A small masked image model, trained from scratch.
Model: 7.14M parameters, 32-pixel images, arch poolformer, activation swiglu, moe expert_choice, num experts 8, patch size [2, 2], depths [5, 5, 5], widths [80, 160, 320].
Rows from block 2 of a small masked image model, named by matrix and row number. Rows with one number belong to one neuron. Each number is 500 + 25 x the weight over its row's rms, rounded and kept within 0 to 999. All counts start at 0. Numbers have three digits each.
Before each neuron's rows are labels from the 100 images, of 14848, where the neuron reaches its largest size: "colour at peak" is the nearest of a few named colours to the mean colour under the peak. Only what is clearly more common there than usual is listed. The data: regions of photos with short descriptions (Visual Genome).
# gate: MLP gate (model.blocks.2.mlp.gate.weight, 208x80), inputs 40-79
# fc1: MLP up (model.blocks.2.mlp.fc1.weight, 208x80), inputs 40-79
# fc2: MLP down (model.blocks.2.mlp.fc2.weight, 80x208, transposed), outputs 40-79

colour at peak: orange
gate.153:507492478509494474475546466537457460482500543473492532482516507474472488505534508485507447517533506534506476495475468512
fc1.153:543518514527475490485527503500493511487475515537504513545484510505504503529498505500493516506456455502485497515496419515
fc2.153:513529543498487521455540504467493557501487506533518481521483476519512524500484517496514490529457497553464521533522443526

colour at peak: white; pink
gate.26:497501474492478532537557486485498512512473517475511488480507510478476461510563485500465458496497472501527506510523530465
fc1.26:502536514488501533521476487545495536515502506515479487478496451498479504509534503457508483538532488523524543479504519485
fc2.26:485508501467503468493513484512499491534504524528472498495489514484484482499527505484507488519539493496533487518493479482

colour at peak: brown
gate.116:516502464534501470529498476485484466519504493473480523495508507508487491482501491494488484514486495485495530500457494522
fc1.116:501546510466478493519508525511481478483472505501539502510537504519501473518498489520544461508438493504507460509449468529
fc2.116:510483507484481472530526518484501493468453524510499510493532490494485503484500544529478478497481501515548498546476523507

colour at peak: orange
gate.51:477461502533499479494539484515546463511498504519521502468476500462456518512516553520459474491480453479523489525499485503
fc1.51:494524511450539503484504536512491486537493513483486494508502505515506525546531504536482503469522490485483558476501504477
fc2.51:513509505472522533476459452496500513531482531477531487506504485508503529505517484533508472522496512500514506468487501504

colour at peak: orange
gate.164:481475504479501491502549482501474537494500501425540531452563495484508488492492479529485474506497532486523456522507509491
fc1.164:520504493554490481532489507493511469523509490529501477553484498480476496507505499493508468489509443503509517507526536459
fc2.164:514525485513506547498493537476505505473516502513542490542497491510502479519487517508504434516499459503446495509520513511

colour at peak: brown
gate.138:518514464479466522491560504482484477511490509476541511481509490490473506458508491456543458500480488469498500504523537477
fc1.138:500485509455517474458501462506497469497479504502498495512525469518478439530479498478523502508550505503491501482562504500
fc2.138:507497510472497470480523519531497434497482521535490491513502474492493515522514501505497510467561464490485459458460495512

colour at peak: grey
gate.43:489467533538483489518475523476469468491484482539496479447459531504505520512523511539512502497518498540506524524534486473
fc1.43:544498470533491508545530483485514491481483487569487482517459515496508492490523467528476486514487471503543420475480515525
fc2.43:517473497450451517508523497512483578494499504486530499503506512510489498510541514504523451519493492553505471484507465477

colour at peak: red
gate.202:539491484501491499439523497461489490520513484469526520485512517548508515515538474500486487487466517473504503470505483500
fc1.202:518441511533488482522482499541474548486517444500499490515458491504500510502475440508508477553498521511477532478527503487
fc2.202:481502478490501465540489527519505520523486497499479504453463459501472519503509437491479474518469498474538483523480477501

colour at peak: black
gate.126:479521510496475527544530495458476525475479467513494530528525493469470479521517485503504503489516468526511516468474503449
fc1.126:528540459516464554530483500475505503497485474483527482526490517497510502463477445520520483518509486460522520498496479483
fc2.126:524492497498446515512462518492493533496502500477510477526530523516492506480483474514530470513511488498530497488489487510

colour at peak: black
gate.107:500510518519516474476498505497521479487486577451467519505469466517473495487533509471458513469493469509490475491542504508
fc1.107:466509464510524532504463497556529487477512536457440518514491473504504523471497474495456527496498483470497474542546517497
fc2.107:484475463505488546465494478523501498501513516552499500479448473499494500507486446520500510517543480523460537546499463479

colour at peak: cyan
gate.71:533507504476550492499478504517469482497485504460517493489530547494538488466475486461525520476520526473495488487465531508
fc1.71:475494509527503522475490487495505524493478469513483510459478446488467485501526518506458495509520494550511499477562567498
fc2.71:462505502484505527498461463547506446499480497525504502531452526451520489479537484504512495542511495483534511469543459485

colour at peak: black
gate.142:490509512511502463491495522515495494496440506511489536470544552479482476516516479458477445468504449539522460473509505503
fc1.142:491500499448521499504542499536520475502491461484483516512522472466493483560524480464533538469501469517487508456488519529
fc2.142:523535474488507534507536506520524476497510491498468494499497499487460534532508466492513484485553474495478488463482562497

colour at peak: pink
gate.117:491504481505494495527554511467508499509468494463527491528485509469480447497535493498472440485526461485514512509502507474
fc1.117:497504478463498471491530530462492454489511465483520503524473514500500496531519541538498464503467479485480468496516494505
fc2.117:495518502524513505503479522474488492461511482477532508522496494539518522511484495506505504490441504489468538486510513527

colour at peak: black
gate.125:432505485515478519476483484510508545527527516481452515521484474449494516555523489506501479493517469525493481497523470493
fc1.125:527453490539470504461455543526470456521504520512486531507522495507505513504470529488450503541539498495485528481530460479
fc2.125:490504507524538515528466527469524516555535520532486514504502449517490460489458495514481508517497522497492518532476475468

colour at peak: black
gate.72:512525460500534497503514470476497488543487512463513528527473500492486537502506541474473428490506492482508503487496540486
fc1.72:509480476499526538516507497540525493491546503524482498486462461457489529461495488547493495458513499483545527470478516531
fc2.72:517541464503500545505464525529526524470537472466487474487483475480508491479449510525559519467514494491540477466520447527

colour at peak: white
gate.79:523495544504472495534489514502501525521465544518490494467516487482458469493518474466483486500507511541528540497473529474
fc1.79:520471556494485493525494488473488504507512530515468479472437520492493463473522496481488498479505504545511561531490489499
fc2.79:507480548530499484546485500494512523475479495505484481485468452502488497502495484461478525474487499544483557496515502493

colour at peak: white
gate.147:500499483491503490526509499548524488521493509461489525504496545537487454479542487483535491455464479506533495500542525468
fc1.147:495526486499473479538515498546475458493511512500485517543493486462508492486534490523514530477519460521504431498508467520
fc2.147:526558485478480525495497477502475457493483511513497510551481507484496475496511502527545528494522462502496471503536466528

colour at peak: brown
gate.178:508487493525492486526545506510501471495503483508501490525485500481471509506544522530478473478487492527535497491508497458
fc1.178:489526495562478479489494503490473505514522518492488497501487452492504549514483437520499490533523485470495506513527503480
fc2.178:494512508530491508507476509513472503501527501501482500490536459496501484525493457502498472491531539455487483516547498507

colour at peak: brown; black
gate.100:508529487527546482526540522531483516532480518501532502494515485480499509522492485536513494471449525506460435451504519520
fc1.100:492478532462442453521502494473504472545465493503491503494506490474505501511529522505500514526521515491498510550512495578
fc2.100:501541528498468440543503492495480476478470517509478501464489490481484477509519522496508502517508511485505525537497492547

colour at peak: blue
gate.16:485501489505453499519543510514493466490484469502540464500479449515441511522549511493523521474490488519512475486500500504
fc1.16:469509515522523505485468517474435517470557524496515494491492434454506461479499530510487506508519531493523478504525486493
fc2.16:488508533504524496518457490526496501539493552478519501512460465438511492478524525528476483482502552499508491472491513499

colour at peak: orange
gate.1:532518521524469494528500525521496496522451515516499515511511499495472510491495483522484467530517465521523481516514503465
fc1.1:532505521500553455519524506495478514483505491494490519491440463492520516503510520469512520513532479551508511481535544488
fc2.1:489543491508533452483517496491516496483548510500500510482432521473513481490498506480479512498547502528507518503493526493

colour at peak: orange
gate.3:450482497499493508481510527523513537509467510491510505549463512502482470488524497531535471514506541465467514484506515484
fc1.3:488502476461524470528507567461503488498522491476459513473527476501485503468465558464531537536498511516504517504528513536
fc2.3:489486514550474482482497480489492511530463459528468498516470511464513511500502499478488515546486487483509502463524496492

colour at peak: orange
gate.152:490509472516516466540570501496546498536471509501557508529438479481481465501531509509485466484480475512519508508492472475
fc1.152:526510485476526487505528528516521435499516476476455522534478520469523503520488470518504520516516450506504504510522458459
fc2.152:506519485494504542484519536491504471445487492487500517501477491521507481507489520550538470538513458504458508514518481503

colour at peak: brown
gate.65:498504469491505492552568514489501501490507452495539552492510474503492494508486542514482493492475512555521476471485492480
fc1.65:539568493503522427572515502500496513483517499507489499496452521501494514489511464545500452483521503531473478468484485500
fc2.65:532553499503512494532532503481512526458489495516468503486464513523493515480502489536512449528508514549463439481476494523

colour at peak: brown
gate.201:542473546522514539526492492472517513508469510498514522479466511508494505485483458510512540503492479489477475517511497472
fc1.201:499542474520489491491559510494499473549464509466492484516517471503514523528458501491464517526503457483510449524466463497
fc2.201:511518479499486564492509495526503506483495506466552463502496498552501506517476494519483476530497467524462448511518513489

colour at peak: brown
gate.196:503519510513519477506492512476481493531489494506488520515492507499510463479480468500508500467528555523535508529467574519
fc1.196:491479498508458542500531506449495487466513503499484516542478544543493481493562527514501504490460521505467463491470504504
fc2.196:493440508515502437506520529524514526516477490459502497483531487477483466512497529515473526467489530541478491537513567524

colour at peak: green
gate.87:520509507504538507494493544515473487487462525513492540519519504495503465447499466477494487443496527539527510493458538503
fc1.87:495518517485518467487472492536526456516512488478524487484568511474489493533484504496558514542498500494503441517551512497
fc2.87:482545502477502541472494477526492446480545520530473486523476544507492547510511479478531504534516464474540508488501473485

colour at peak: brown
gate.170:506511506485494477489470523519478539509444527517529537511532490530500482514509470479530510504524473520495510516487524498
fc1.170:461536502514540450490450463542512504496481486479541496508506451466488503507464487518534456561539518524517515484497494497
fc2.170:479559494465506542528492504509515497495534496549468506556460514521494536490498490507516490552502470457508519457517466490

colour at peak: orange
gate.89:502501482504501455485504456517470484520499515531474516541506545484501466472471513505501450489501515541541479520480501506
fc1.89:548524476491511483530478502472483502460506479550480502540462514530496488490531487525494472537510491510482444451500514501
fc2.89:514554529445510494487432488461496531509494494530465511543476461527510501470497485524498490516496481533477480504539479506

colour at peak: brown
gate.70:513504516499513437533499512499507509514454470489482516518521521528506470454481477438490541514504502545527499493474506517
fc1.70:508474491490465520487531553466459496444497539496508507531456494517488510493523485512499482472489489487486471534487449482
fc2.70:509468513519502441508510518492511526500481488490534507466565461477501487521490523519489514469483512534488452517472551531

colour at peak: black
gate.113:511541504518490495499545453517509504554527491462517519471479509465498479484538472485470459502503503506524500491533533470
fc1.113:462479552492501471452551506489514488531496511508506473485499522526475503498492495516493484522486576519533517483505534509
fc2.113:447466517478513546505522501478524542481501514500484461533484531513493482504506456522518514460503530516534461488498496501

colour at peak: black
gate.91:514453499491466464483494492470506490537475533499483520473492525502456507466516506506541461468515471525511476457506537497
fc1.91:501471520451481468487529477503519521513481485481497499472514480537499513458499545490506484501494509522505537513487551497
fc2.91:515517474472509435495549524496503499487507502503443509474502505531489471479497529468471499475500497481495506507495558475

colour at peak: brown; black
gate.102:519496472499500506525526531550545507519483497472487490501480503443496493498460483507493496465458507532511503509518517471
fc1.102:517496458498514551514505510545560494518489503494466477503464537487507482494473480537499529480445503520501522503483488469
fc2.102:460520460502477541485510504525546514533485504495477482516451487502508515492470496523513519488493485510498499479473509471

colour at peak: green
gate.203:495506538505514478503472522510489509517491486475530538491524484536482496512519497433482484516474496505525506461465545488
fc1.203:472517511529502480433511531523491505502480492450510502486536487498483535505492508472511492526528460494495530482498505511
fc2.203:489570502456524548511493506494482483515503485484471493533485453499497530503497446516525493557506473463506524451495491482

colour at peak: cyan; blue
gate.175:486502479504516479482516502478529520511462484467483510494506524477477472500503481454513480504514464548519481523487553485
fc1.175:491526512457541509490516483527534484487497462440479503476507514501510505522463475475515534506480542524486547476437522510
fc2.175:496503526456495492524519491522512487488505458412487496492488496503516520539482449487497510485489522525514516486448583506

colour at peak: orange
gate.143:439513522533487502513493525494532513505502545505530514474488510466493491488557491500449470486535478487502493540485480475
fc1.143:502497466450518462519569494529510483502551507511484487514486465491493521549482498511533489464462450535552465457466514513
fc2.143:495524484430449540463553493498494500473557491477507474506465489499497499505507505512557491474507469518497485485515483561

colour at peak: pink
gate.0:511523498531499459528498529532504517526453492521545495512488483499467461468535499467469479450517480499539513447481525437
fc1.0:500556484486505535505491465516510455465505542487534494522497516496469461499507488559511471489453514484497472523493442478
fc2.0:491517521491498510540491466462509479530476544513514511537498458520493489497524485543544503489491461521485510517477479497

colour at peak: orange
gate.109:509472495495463480506534533507484487511504501508508529501483474483486510504520491550476452448514481482517495492504485495
fc1.109:462544505538454501491474478513433527527478517498473503492543514460460481493519511500494514505476526481508466519491479515
fc2.109:496474505527499479529495478507491538539488517510487494514510493469472483456524498488486519566502512529534447516505477486

colour at peak: orange
gate.95:508523484522436502522546477484472452503494513488519528498482515500481467506559484503500476518521474498520474546461494477
fc1.95:518489502487526468511524485531550443542504489518515501531469478463498471491504526533467476481524506507486492505549521517
fc2.95:515472497447525495481521477519529476536510490510517502518442501482503476501518526533495474482523497499464539484487499506

colour at peak: grey
gate.160:456523491543455521481496536453486528504487505456505446481506521502492500502498501509518538484547474496529477472500549509
fc1.160:491482500515525508486528494519505534547513480461479494465488526510502519500501487469472516530543520471525530479523524463
fc2.160:551551517477548499483516485493477511492501495456486518475498528469516514490517510554518493470512488518463503482534503471

colour at peak: brown
gate.15:522501474551488507502508529515488492502505513503478455508508529492486448501537476499496496447496491493534482474474510511
fc1.15:499482491478491516491488518493477504493564512540507541540494446521511520540563466510454496511484519444520497494514512499
fc2.15:423506466462493536469459496480467482473521504544478510530467515572497506490495467506476523508523506470506538519469463472

colour at peak: black
gate.118:489444499485488531480498531471522475517494488504481490490543515483485509505487475509503517533474447542478495506548508478
fc1.118:517501499440480491532476512487524445492497499535485498492506467523492472496487496498529475506509465507518522521468527467
fc2.118:523458498488482473537476460501489471487521492473517531522508494487494535508511574461533535500520477476500518495469528495

colour at peak: grey
gate.97:537459493533487479525520488501486508515455476499494511496515491529507540501521458524518492501488472558516521499496528463
fc1.97:488506492536511523487483534480463469492499503495519522504498491494496500516483471457476461469556474441485507481550524471
fc2.97:528517538483536530468489514464459468502475547556529504494512521495481486512486502458495430511502492484464531485532514487

colour at peak: orange
gate.35:505487498515518492520554513489524463522515493491501505502482502497480493502542491519517475503494488504541454506496550466
fc1.35:450506485474515511497497500510477510464475508489494529473473469509498561498519488489496480574528496491478517491496493454
fc2.35:463498539486526499510487519497468521462471502501519538487510459526515535498522497501481448544534532508479501515500481487

colour at peak: grey
gate.103:460522467509507489477542482466485486523501505463510496479515527452498492514542504513486447522496466467519499518518515462
fc1.103:524496531503515480513525484425516469525494476493496532496444509482525525520506530482476482502500459534473496513465494479
fc2.103:532553535492546480508486513496488477481482494483504537510503513486540502495493524473496428519488498488433496532508508500

colour at peak: orange
gate.206:513504520541496425509517499513509475536505505488481523550494526495470492474502495504450532481495485475493466459475496497
fc1.206:464509491519530494518485534499486534500454496539480509501527563447490514516499500492494510462502488494509546467489493518
fc2.206:506501466500534503557516516484516487494454491519492519477523537459489506473508515517501491528526496498502483493484498488

colour at peak: brown
gate.132:465464535501529481502512510489542512480477486527498484534425468542481493513499463535480509470481493528562507506468524475
fc1.132:546513480517479529510502512533533462470469478496493532473483519564522482492515473494479480465448495521511484495497452508
fc2.132:513466480464510534486530512498534502433491450505527497463520529576475490505475500498473495497496480473509502490473512487

colour at peak: black
gate.140:484486507523459491479460493486483472520470475461483526498480511514486511447498464536489488509505493521501513509524522459
fc1.140:477508482492485509477521500593486472418476498490505489506506455501503521518481506500527511507475504470458517510533503467
fc2.140:461473514508497499514496510570512488467431477499532515468528473523514528537485488509492496484474498511477503504546514499

colour at peak: brown
gate.131:473521490527504482505533524469480470522498476494511491526482497462499506534525465467513458502536449499479534463445500474
fc1.131:524537502477515483512493474497497450533493508475478516474500511462513511471484536503514472509469526521476492498464459497
fc2.131:479492536547496510504512524492516512516518512478490525491493471530531520467507479476465502571471532520477477515525475501

colour at peak: orange
gate.191:511513479504474487483569517527515511542518521434512490546466517479495524497496454497477467504466477496483487496494525476
fc1.191:513547511522484506480530468544487504487462517513517527511539503480488515455454501536504487467522505516551458520464484528
fc2.191:506457500461524504512578487514512454461465501488550511487513492515526466477500496518484477475522536524522488555489508504