Weights of a small masked image model.
Model: 7.14M parameters, arch poolformer, norm layernorm, activation swiglu, moe expert_choice, patch size [2, 2], depths [5, 5, 5], widths [80, 160, 320].
Training: normuon at rate 0.013, 8200 steps, batches of 512.
Data: 203450 training examples, 20.6 epochs.
Rows from expert 0 of block 11, named by matrix and row number. Rows with one number belong to one neuron. Each number is 50 + 12 x the weight over its row's rms, rounded and kept within 0 to 99. All counts start at 0. After the name is the row's rms in percent of the matrix's.
# gate: expert gate (model.blocks.11.mlp.gate, 8x160x320), inputs 0-106
# up: expert up (model.blocks.11.mlp.up, 8x160x320), inputs 0-106
# down: expert down (model.blocks.11.mlp.down, 8x320x160, transposed), outputs 0-106
gate.118 109:52 46 58 58 67 46 46 46 51 54 60 42 45 30 51 35 54 44 54 70 54 54 43 47 46 67 59 35 56 68 45 51 43 46 58 63 39 18 52 61 32 59 48 48 50 50 52 37 40 49 41 61 45 41 48 57 73 41 78 16 56 47 61 64 67 65 45 65 47 54 62 52 51 38 46 45 40 52 44 53 67 54 30 74 48 19 52 42 60 42 49 58 33 44 62 42 36 65 64 42 32 63 50 47 63 23 52
up.118 105:48 44 44 44 40 51 48 49 42 52 38 54 46 73 58 66 44 62 51 39 52 40 51 62 47 19 42 61 46 34 50 42 51 47 41 31 66 75 51 44 59 41 51 59 51 60 46 60 45 49 55 40 59 47 49 47 41 50 23 81 42 49 53 43 27 44 51 27 54 44 39 38 41 57 55 62 61 41 55 36 39 53 60 34 48 74 50 65 30 50 39 43 64 63 45 60 69 30 44 58 60 45 50 51 42 75 45
down.118 111:32 27 56 39 39 66 52 56 38 59 58 26 58 41 44 32 45 51 62 49 65 51 37 59 40 57 38 46 65 45 40 53 66 61 50 39 59 60 67 53 49 41 50 40 56 59 72 24 45 65 60 53 46 56 25 62 35 61 48 46 68 64 43 67 44 44 47 38 55 52 57 64 55 48 28 71 41 41 53 49 26 70 54 65 33 44 41 48 25 74 51 57 49 59 59 62 58 36 50 49 56 59 50 58 59 54 47
gate.119 100:19 56 49 35 58 43 32 65 51 19 37 64 62 53 54 28 63 60 50 56 39 51 50 66 72 65 61 77 65 47 56 45 61 44 49 52 54 58 55 51 26 37 39 44 56 46 48 52 51 61 28 55 55 48 37 76 42 45 47 33 63 55 39 74 44 56 48 70 54 53 37 66 80 59 54 59 46 44 42 58 53 46 55 70 44 50 34 53 60 32 49 31 41 41 73 47 43 66 46 50 40 54 49 54 63 65 59
up.119 096:26 68 57 42 60 40 41 58 51 21 49 73 60 56 51 21 55 59 44 56 33 42 46 65 65 59 81 83 57 47 52 51 62 42 52 52 53 53 59 38 32 44 44 50 45 43 49 40 55 66 37 64 51 46 45 64 43 49 54 28 60 65 27 64 39 47 45 69 63 47 47 65 78 47 55 66 47 51 61 47 47 48 51 55 51 60 30 49 52 44 38 38 42 40 69 50 42 65 47 49 39 56 49 59 76 53 50
down.119 113:42 81 37 44 54 37 66 53 38 46 42 60 78 51 55 44 43 35 31 52 52 55 34 57 44 58 37 50 65 45 58 55 63 42 62 45 29 30 53 49 50 53 39 32 33 43 46 61 28 67 61 60 52 48 53 44 65 58 58 54 70 62 63 54 60 43 48 30 32 48 50 45 49 40 48 28 43 37 40 35 44 64 65 36 38 43 57 58 44 44 48 60 42 42 47 61 48 56 46 51 42 56 28 30 37 85 60
gate.120 102:35 52 47 37 37 49 49 49 54 29 34 45 41 60 36 50 50 62 63 55 50 37 53 87 47 57 54 43 41 44 42 66 32 59 51 49 39 33 62 42 52 50 64 59 23 59 22 38 44 65 36 49 50 36 45 54 59 70 62 57 40 69 54 74 47 42 45 40 53 45 36 36 58 61 53 54 56 51 33 49 34 52 76 62 59 65 67 33 50 59 41 34 79 46 48 49 48 53 41 58 50 53 43 53 50 24 73
up.120 098:64 57 55 53 56 60 57 53 46 76 65 49 45 43 71 41 49 41 46 39 54 56 55 20 59 46 47 68 60 50 51 31 67 34 47 50 69 72 44 56 47 45 33 34 61 33 56 58 56 51 65 59 46 56 57 43 36 34 51 44 44 24 52 34 54 60 57 50 43 55 51 64 32 28 54 54 34 55 72 44 49 48 33 46 45 39 33 78 55 45 74 64 28 60 46 55 66 53 38 50 47 45 53 38 51 71 36
down.120 101:54 37 29 42 67 62 59 55 47 35 56 60 47 54 42 41 49 54 64 29 32 43 58 58 46 40 33 58 47 73 45 44 46 80 34 42 61 56 45 53 39 33 19 66 42 71 44 62 49 52 69 49 30 41 45 52 51 34 50 35 72 46 72 47 18 66 23 56 35 31 52 51 51 52 40 59 39 42 60 42 45 54 45 46 44 42 60 50 52 52 50 55 59 56 50 71 43 52 55 59 29 56 41 50 41 36 84
gate.121 112:30 81 64 32 34 38 41 52 60 64 74 58 55 50 54 62 54 60 49 78 60 53 50 36 33 40 50 63 61 52 56 34 46 50 49 58 43 42 18 37 56 50 63 92 76 43 49 46 63 63 34 35 47 43 70 45 69 47 47 54 57 40 45 42 43 41 59 44 56 42 45 55 31 39 50 27 81 62 68 41 61 71 23 64 61 26 40 65 76 40 37 50 40 50 52 42 55 58 59 42 09 65 51 62 55 51 33
up.121 118:12 74 65 43 40 54 46 46 48 65 65 46 53 47 47 56 38 62 47 83 63 60 54 33 40 46 57 67 63 50 54 41 40 54 53 68 46 38 15 37 66 41 67 84 80 39 49 41 67 63 48 42 47 48 67 49 45 42 48 51 56 48 45 35 46 47 58 54 55 53 56 66 34 55 54 29 92 57 67 38 48 75 32 52 52 30 41 65 80 54 34 60 44 52 43 46 51 49 49 34 19 59 50 40 49 44 34
down.121 123:34 58 68 38 62 43 29 50 39 50 46 60 55 63 59 35 39 41 54 60 63 51 52 58 31 37 40 62 69 43 59 65 41 65 38 51 61 55 35 54 56 52 57 75 74 43 32 69 93 57 65 40 45 45 50 41 51 65 50 64 51 37 58 23 32 41 59 55 80 56 48 47 34 62 40 39 71 60 57 66 46 59 29 63 65 48 42 62 63 43 38 51 41 50 51 47 64 56 61 55 33 60 51 72 53 38 34
gate.122 099:29 64 60 38 65 41 50 53 39 41 64 39 61 31 33 42 40 60 47 44 38 43 44 52 45 49 63 41 40 52 42 47 69 37 33 57 31 23 52 34 46 26 37 45 47 60 42 79 55 87 38 64 41 64 51 51 61 44 53 54 52 30 39 34 42 42 41 31 50 73 39 50 67 63 56 56 44 77 34 35 36 45 48 54 48 54 52 44 51 54 33 38 65 38 56 68 47 57 47 48 32 52 33 70 58 43 73
up.122 099:59 39 42 77 46 51 47 47 60 60 40 65 35 59 60 64 68 41 47 55 48 69 67 58 57 59 46 56 54 60 55 45 55 78 64 38 69 67 45 52 62 59 64 38 51 46 58 21 51 26 51 59 49 50 54 53 30 53 46 50 46 61 48 66 55 57 73 68 54 37 69 45 26 60 41 50 49 23 71 72 72 54 39 45 54 47 43 56 44 44 62 48 34 63 37 26 58 39 36 57 60 37 66 34 41 38 34
down.122 118:42 62 52 64 52 51 56 40 74 77 61 33 39 56 56 47 42 61 50 53 36 60 57 48 55 57 50 47 65 40 40 72 52 27 36 41 58 55 29 35 47 40 24 75 53 63 39 54 50 44 44 50 49 58 54 43 38 45 74 49 45 52 50 62 60 53 52 28 34 60 27 34 59 49 44 43 42 54 49 51 30 52 56 49 53 36 62 52 55 49 64 49 63 69 49 42 44 41 36 42 29 48 32 64 43 45 51
gate.123 104:59 33 35 34 37 30 38 49 45 52 56 47 62 32 56 57 46 49 48 35 50 48 52 23 49 48 76 47 46 53 63 55 33 51 60 42 73 51 71 61 46 21 36 61 37 43 64 59 53 40 65 62 61 61 51 47 53 59 52 44 59 39 50 63 50 21 30 46 61 49 64 33 40 61 13 47 68 62 51 78 55 25 48 47 48 59 40 55 45 66 47 30 66 41 51 64 48 59 37 49 65 52 48 33 56 49 38
up.123 100:58 71 54 48 52 78 53 40 53 67 36 62 61 57 53 59 60 59 49 61 68 43 57 48 60 44 42 65 64 35 43 57 71 47 49 65 51 51 48 41 53 63 65 64 65 62 35 33 52 46 41 62 53 52 47 41 53 36 73 36 46 41 50 37 56 70 62 48 38 60 16 39 55 45 67 46 54 50 53 23 49 51 51 47 33 39 44 43 74 28 61 56 39 59 34 59 47 46 54 40 32 35 50 70 54 53 28
down.123 113:56 41 65 39 27 32 61 40 58 62 43 62 67 45 49 24 73 66 62 56 55 45 31 65 30 49 42 74 48 58 55 55 29 44 41 50 60 35 51 36 55 58 34 44 49 33 34 57 43 54 64 57 58 37 56 58 63 42 23 53 44 51 42 54 63 26 39 40 57 43 56 51 61 52 55 54 73 30 62 63 64 53 38 46 40 51 62 64 61 46 27 40 33 25 65 57 54 49 42 46 57 62 62 50 49 47 56
gate.124 088:54 55 55 60 40 67 80 67 51 51 38 39 36 53 43 39 39 60 39 31 58 38 59 52 55 48 52 47 55 44 40 49 49 64 67 53 75 51 26 47 58 83 30 49 68 57 56 35 69 64 37 64 43 49 61 46 63 52 25 48 54 61 55 33 48 63 52 46 38 37 41 44 51 56 54 42 74 34 71 46 42 64 58 49 44 63 61 48 46 59 45 64 48 44 55 49 42 45 49 52 57 66 40 45 59 36 33
up.124 091:37 64 54 39 26 29 47 60 45 58 64 61 35 55 48 52 43 59 27 49 64 45 61 52 61 53 47 63 53 31 21 34 65 38 55 66 68 70 64 73 51 46 60 56 55 57 70 64 56 34 45 47 59 59 52 76 41 44 69 38 47 46 43 62 54 61 72 54 36 47 63 76 31 56 46 42 35 55 55 42 47 48 36 52 48 45 62 51 50 48 36 37 46 46 49 43 37 63 65 34 41 51 28 57 61 56 34
down.124 031:47 43 63 68 56 45 57 53 47 34 28 48 82 64 45 29 51 42 59 57 32 35 46 73 41 64 69 36 32 54 35 39 42 62 30 57 62 55 59 47 58 59 54 49 59 50 70 35 42 44 54 45 70 61 39 53 53 44 47 30 65 64 57 57 56 28 66 66 42 48 68 59 51 50 29 77 66 57 55 40 47 57 48 49 61 38 67 26 70 58 65 66 30 65 48 45 50 54 46 56 59 31 56 43 48 52 45
gate.125 097:35 48 78 61 38 35 40 62 64 34 54 77 51 64 48 65 49 50 47 56 37 49 63 30 50 35 47 65 39 70 42 30 45 31 36 53 36 50 37 55 57 47 72 39 59 83 44 60 44 40 31 50 71 40 69 51 62 65 62 65 36 48 38 70 54 41 47 42 42 25 45 48 74 28 55 16 61 24 55 60 49 55 57 71 42 51 46 26 63 41 44 61 51 25 42 45 50 43 60 49 28 31 60 46 58 35 51
up.125 098:71 52 30 29 48 72 60 36 35 60 43 19 59 28 50 41 58 42 57 49 62 51 42 73 57 57 44 34 54 32 62 70 56 68 61 36 66 50 57 51 50 65 39 55 41 22 57 45 53 53 62 50 31 66 37 40 46 44 34 46 68 67 54 22 55 58 62 58 66 55 62 63 25 69 51 76 49 70 55 39 52 37 33 36 65 59 34 69 17 58 53 42 52 55 57 50 54 61 44 47 58 69 50 44 59 69 41
down.125 113:40 46 41 24 41 77 45 77 22 57 68 20 43 49 54 51 53 43 55 39 60 41 56 58 53 53 43 70 72 46 49 72 62 67 47 57 45 27 45 56 57 50 37 37 43 50 72 46 52 71 39 45 54 42 76 49 46 57 44 43 54 44 52 60 65 49 36 72 55 45 51 57 52 49 38 67 56 51 37 54 52 42 45 71 56 67 46 53 55 46 38 36 44 45 56 45 76 52 42 49 63 48 52 50 61 45 44
gate.126 094:45 43 44 55 29 59 60 49 49 56 65 43 19 41 36 46 59 63 46 56 64 48 46 42 53 54 49 11 69 47 60 53 34 36 59 67 36 35 45 53 45 60 53 38 42 68 55 42 49 56 58 32 63 45 36 41 46 37 52 47 66 49 64 48 52 42 52 59 30 54 53 52 64 30 63 63 48 64 72 43 65 47 33 44 46 52 62 43 66 33 47 45 46 56 48 29 62 49 46 56 58 56 59 51 42 32 37
up.126 102:48 49 41 63 44 68 41 58 57 67 36 23 68 59 33 36 70 49 53 27 30 40 50 72 45 32 44 45 50 63 56 46 42 55 58 59 38 56 43 44 47 48 66 70 57 36 51 72 58 54 61 39 37 33 51 58 46 48 44 49 53 46 56 44 52 24 47 42 44 48 37 52 52 52 37 43 50 46 26 51 44 37 76 54 43 60 70 47 68 43 75 69 69 67 84 57 44 30 53 36 62 45 34 66 53 47 34
down.126 038:37 65 48 50 51 49 36 66 64 63 63 56 39 70 42 38 55 56 34 32 59 39 38 60 25 46 66 47 29 55 69 55 47 55 53 52 50 35 51 51 43 56 66 58 40 42 42 58 76 60 34 54 49 51 33 47 81 62 60 45 39 54 44 57 54 54 36 51 37 36 83 44 42 37 65 57 52 41 42 44 48 29 29 37 56 51 41 63 40 58 23 35 59 50 58 53 62 41 54 60 43 72 57 51 47 48 76
gate.127 096:43 66 54 60 44 25 55 63 70 70 43 77 59 56 46 48 62 50 26 40 50 52 39 52 37 34 35 46 43 59 64 31 59 42 35 55 41 48 38 65 58 64 61 58 43 48 48 42 71 68 64 48 48 26 72 55 34 51 42 39 55 55 59 39 54 61 54 37 47 43 42 59 35 47 54 29 40 61 39 72 41 56 50 53 58 61 53 29 53 68 44 46 59 55 53 63 55 61 62 53 39 35 47 43 47 51 32
up.127 089:51 44 46 53 58 82 47 41 37 43 54 21 47 46 44 37 52 62 70 59 53 36 63 55 60 61 63 60 62 33 50 68 57 60 71 42 56 58 59 33 32 29 42 38 62 65 54 52 22 38 46 53 49 58 28 33 61 50 58 62 43 29 51 55 39 40 43 50 59 75 62 53 53 55 48 70 56 36 65 35 54 49 49 44 38 28 48 75 46 30 60 49 41 37 47 41 48 25 44 54 59 53 47 58 49 65 71
down.127 109:41 38 52 35 40 62 34 47 56 68 36 50 53 47 54 29 39 55 63 55 58 43 45 34 24 37 52 40 59 41 72 35 45 45 45 77 66 51 22 82 59 34 57 63 65 43 70 73 47 65 44 72 49 64 52 36 43 67 57 57 52 56 68 41 46 34 63 39 63 45 49 78 43 42 49 37 65 46 45 41 43 62 47 63 77 19 49 46 55 46 57 55 57 61 38 69 65 64 59 23 35 44 64 46 53 68 35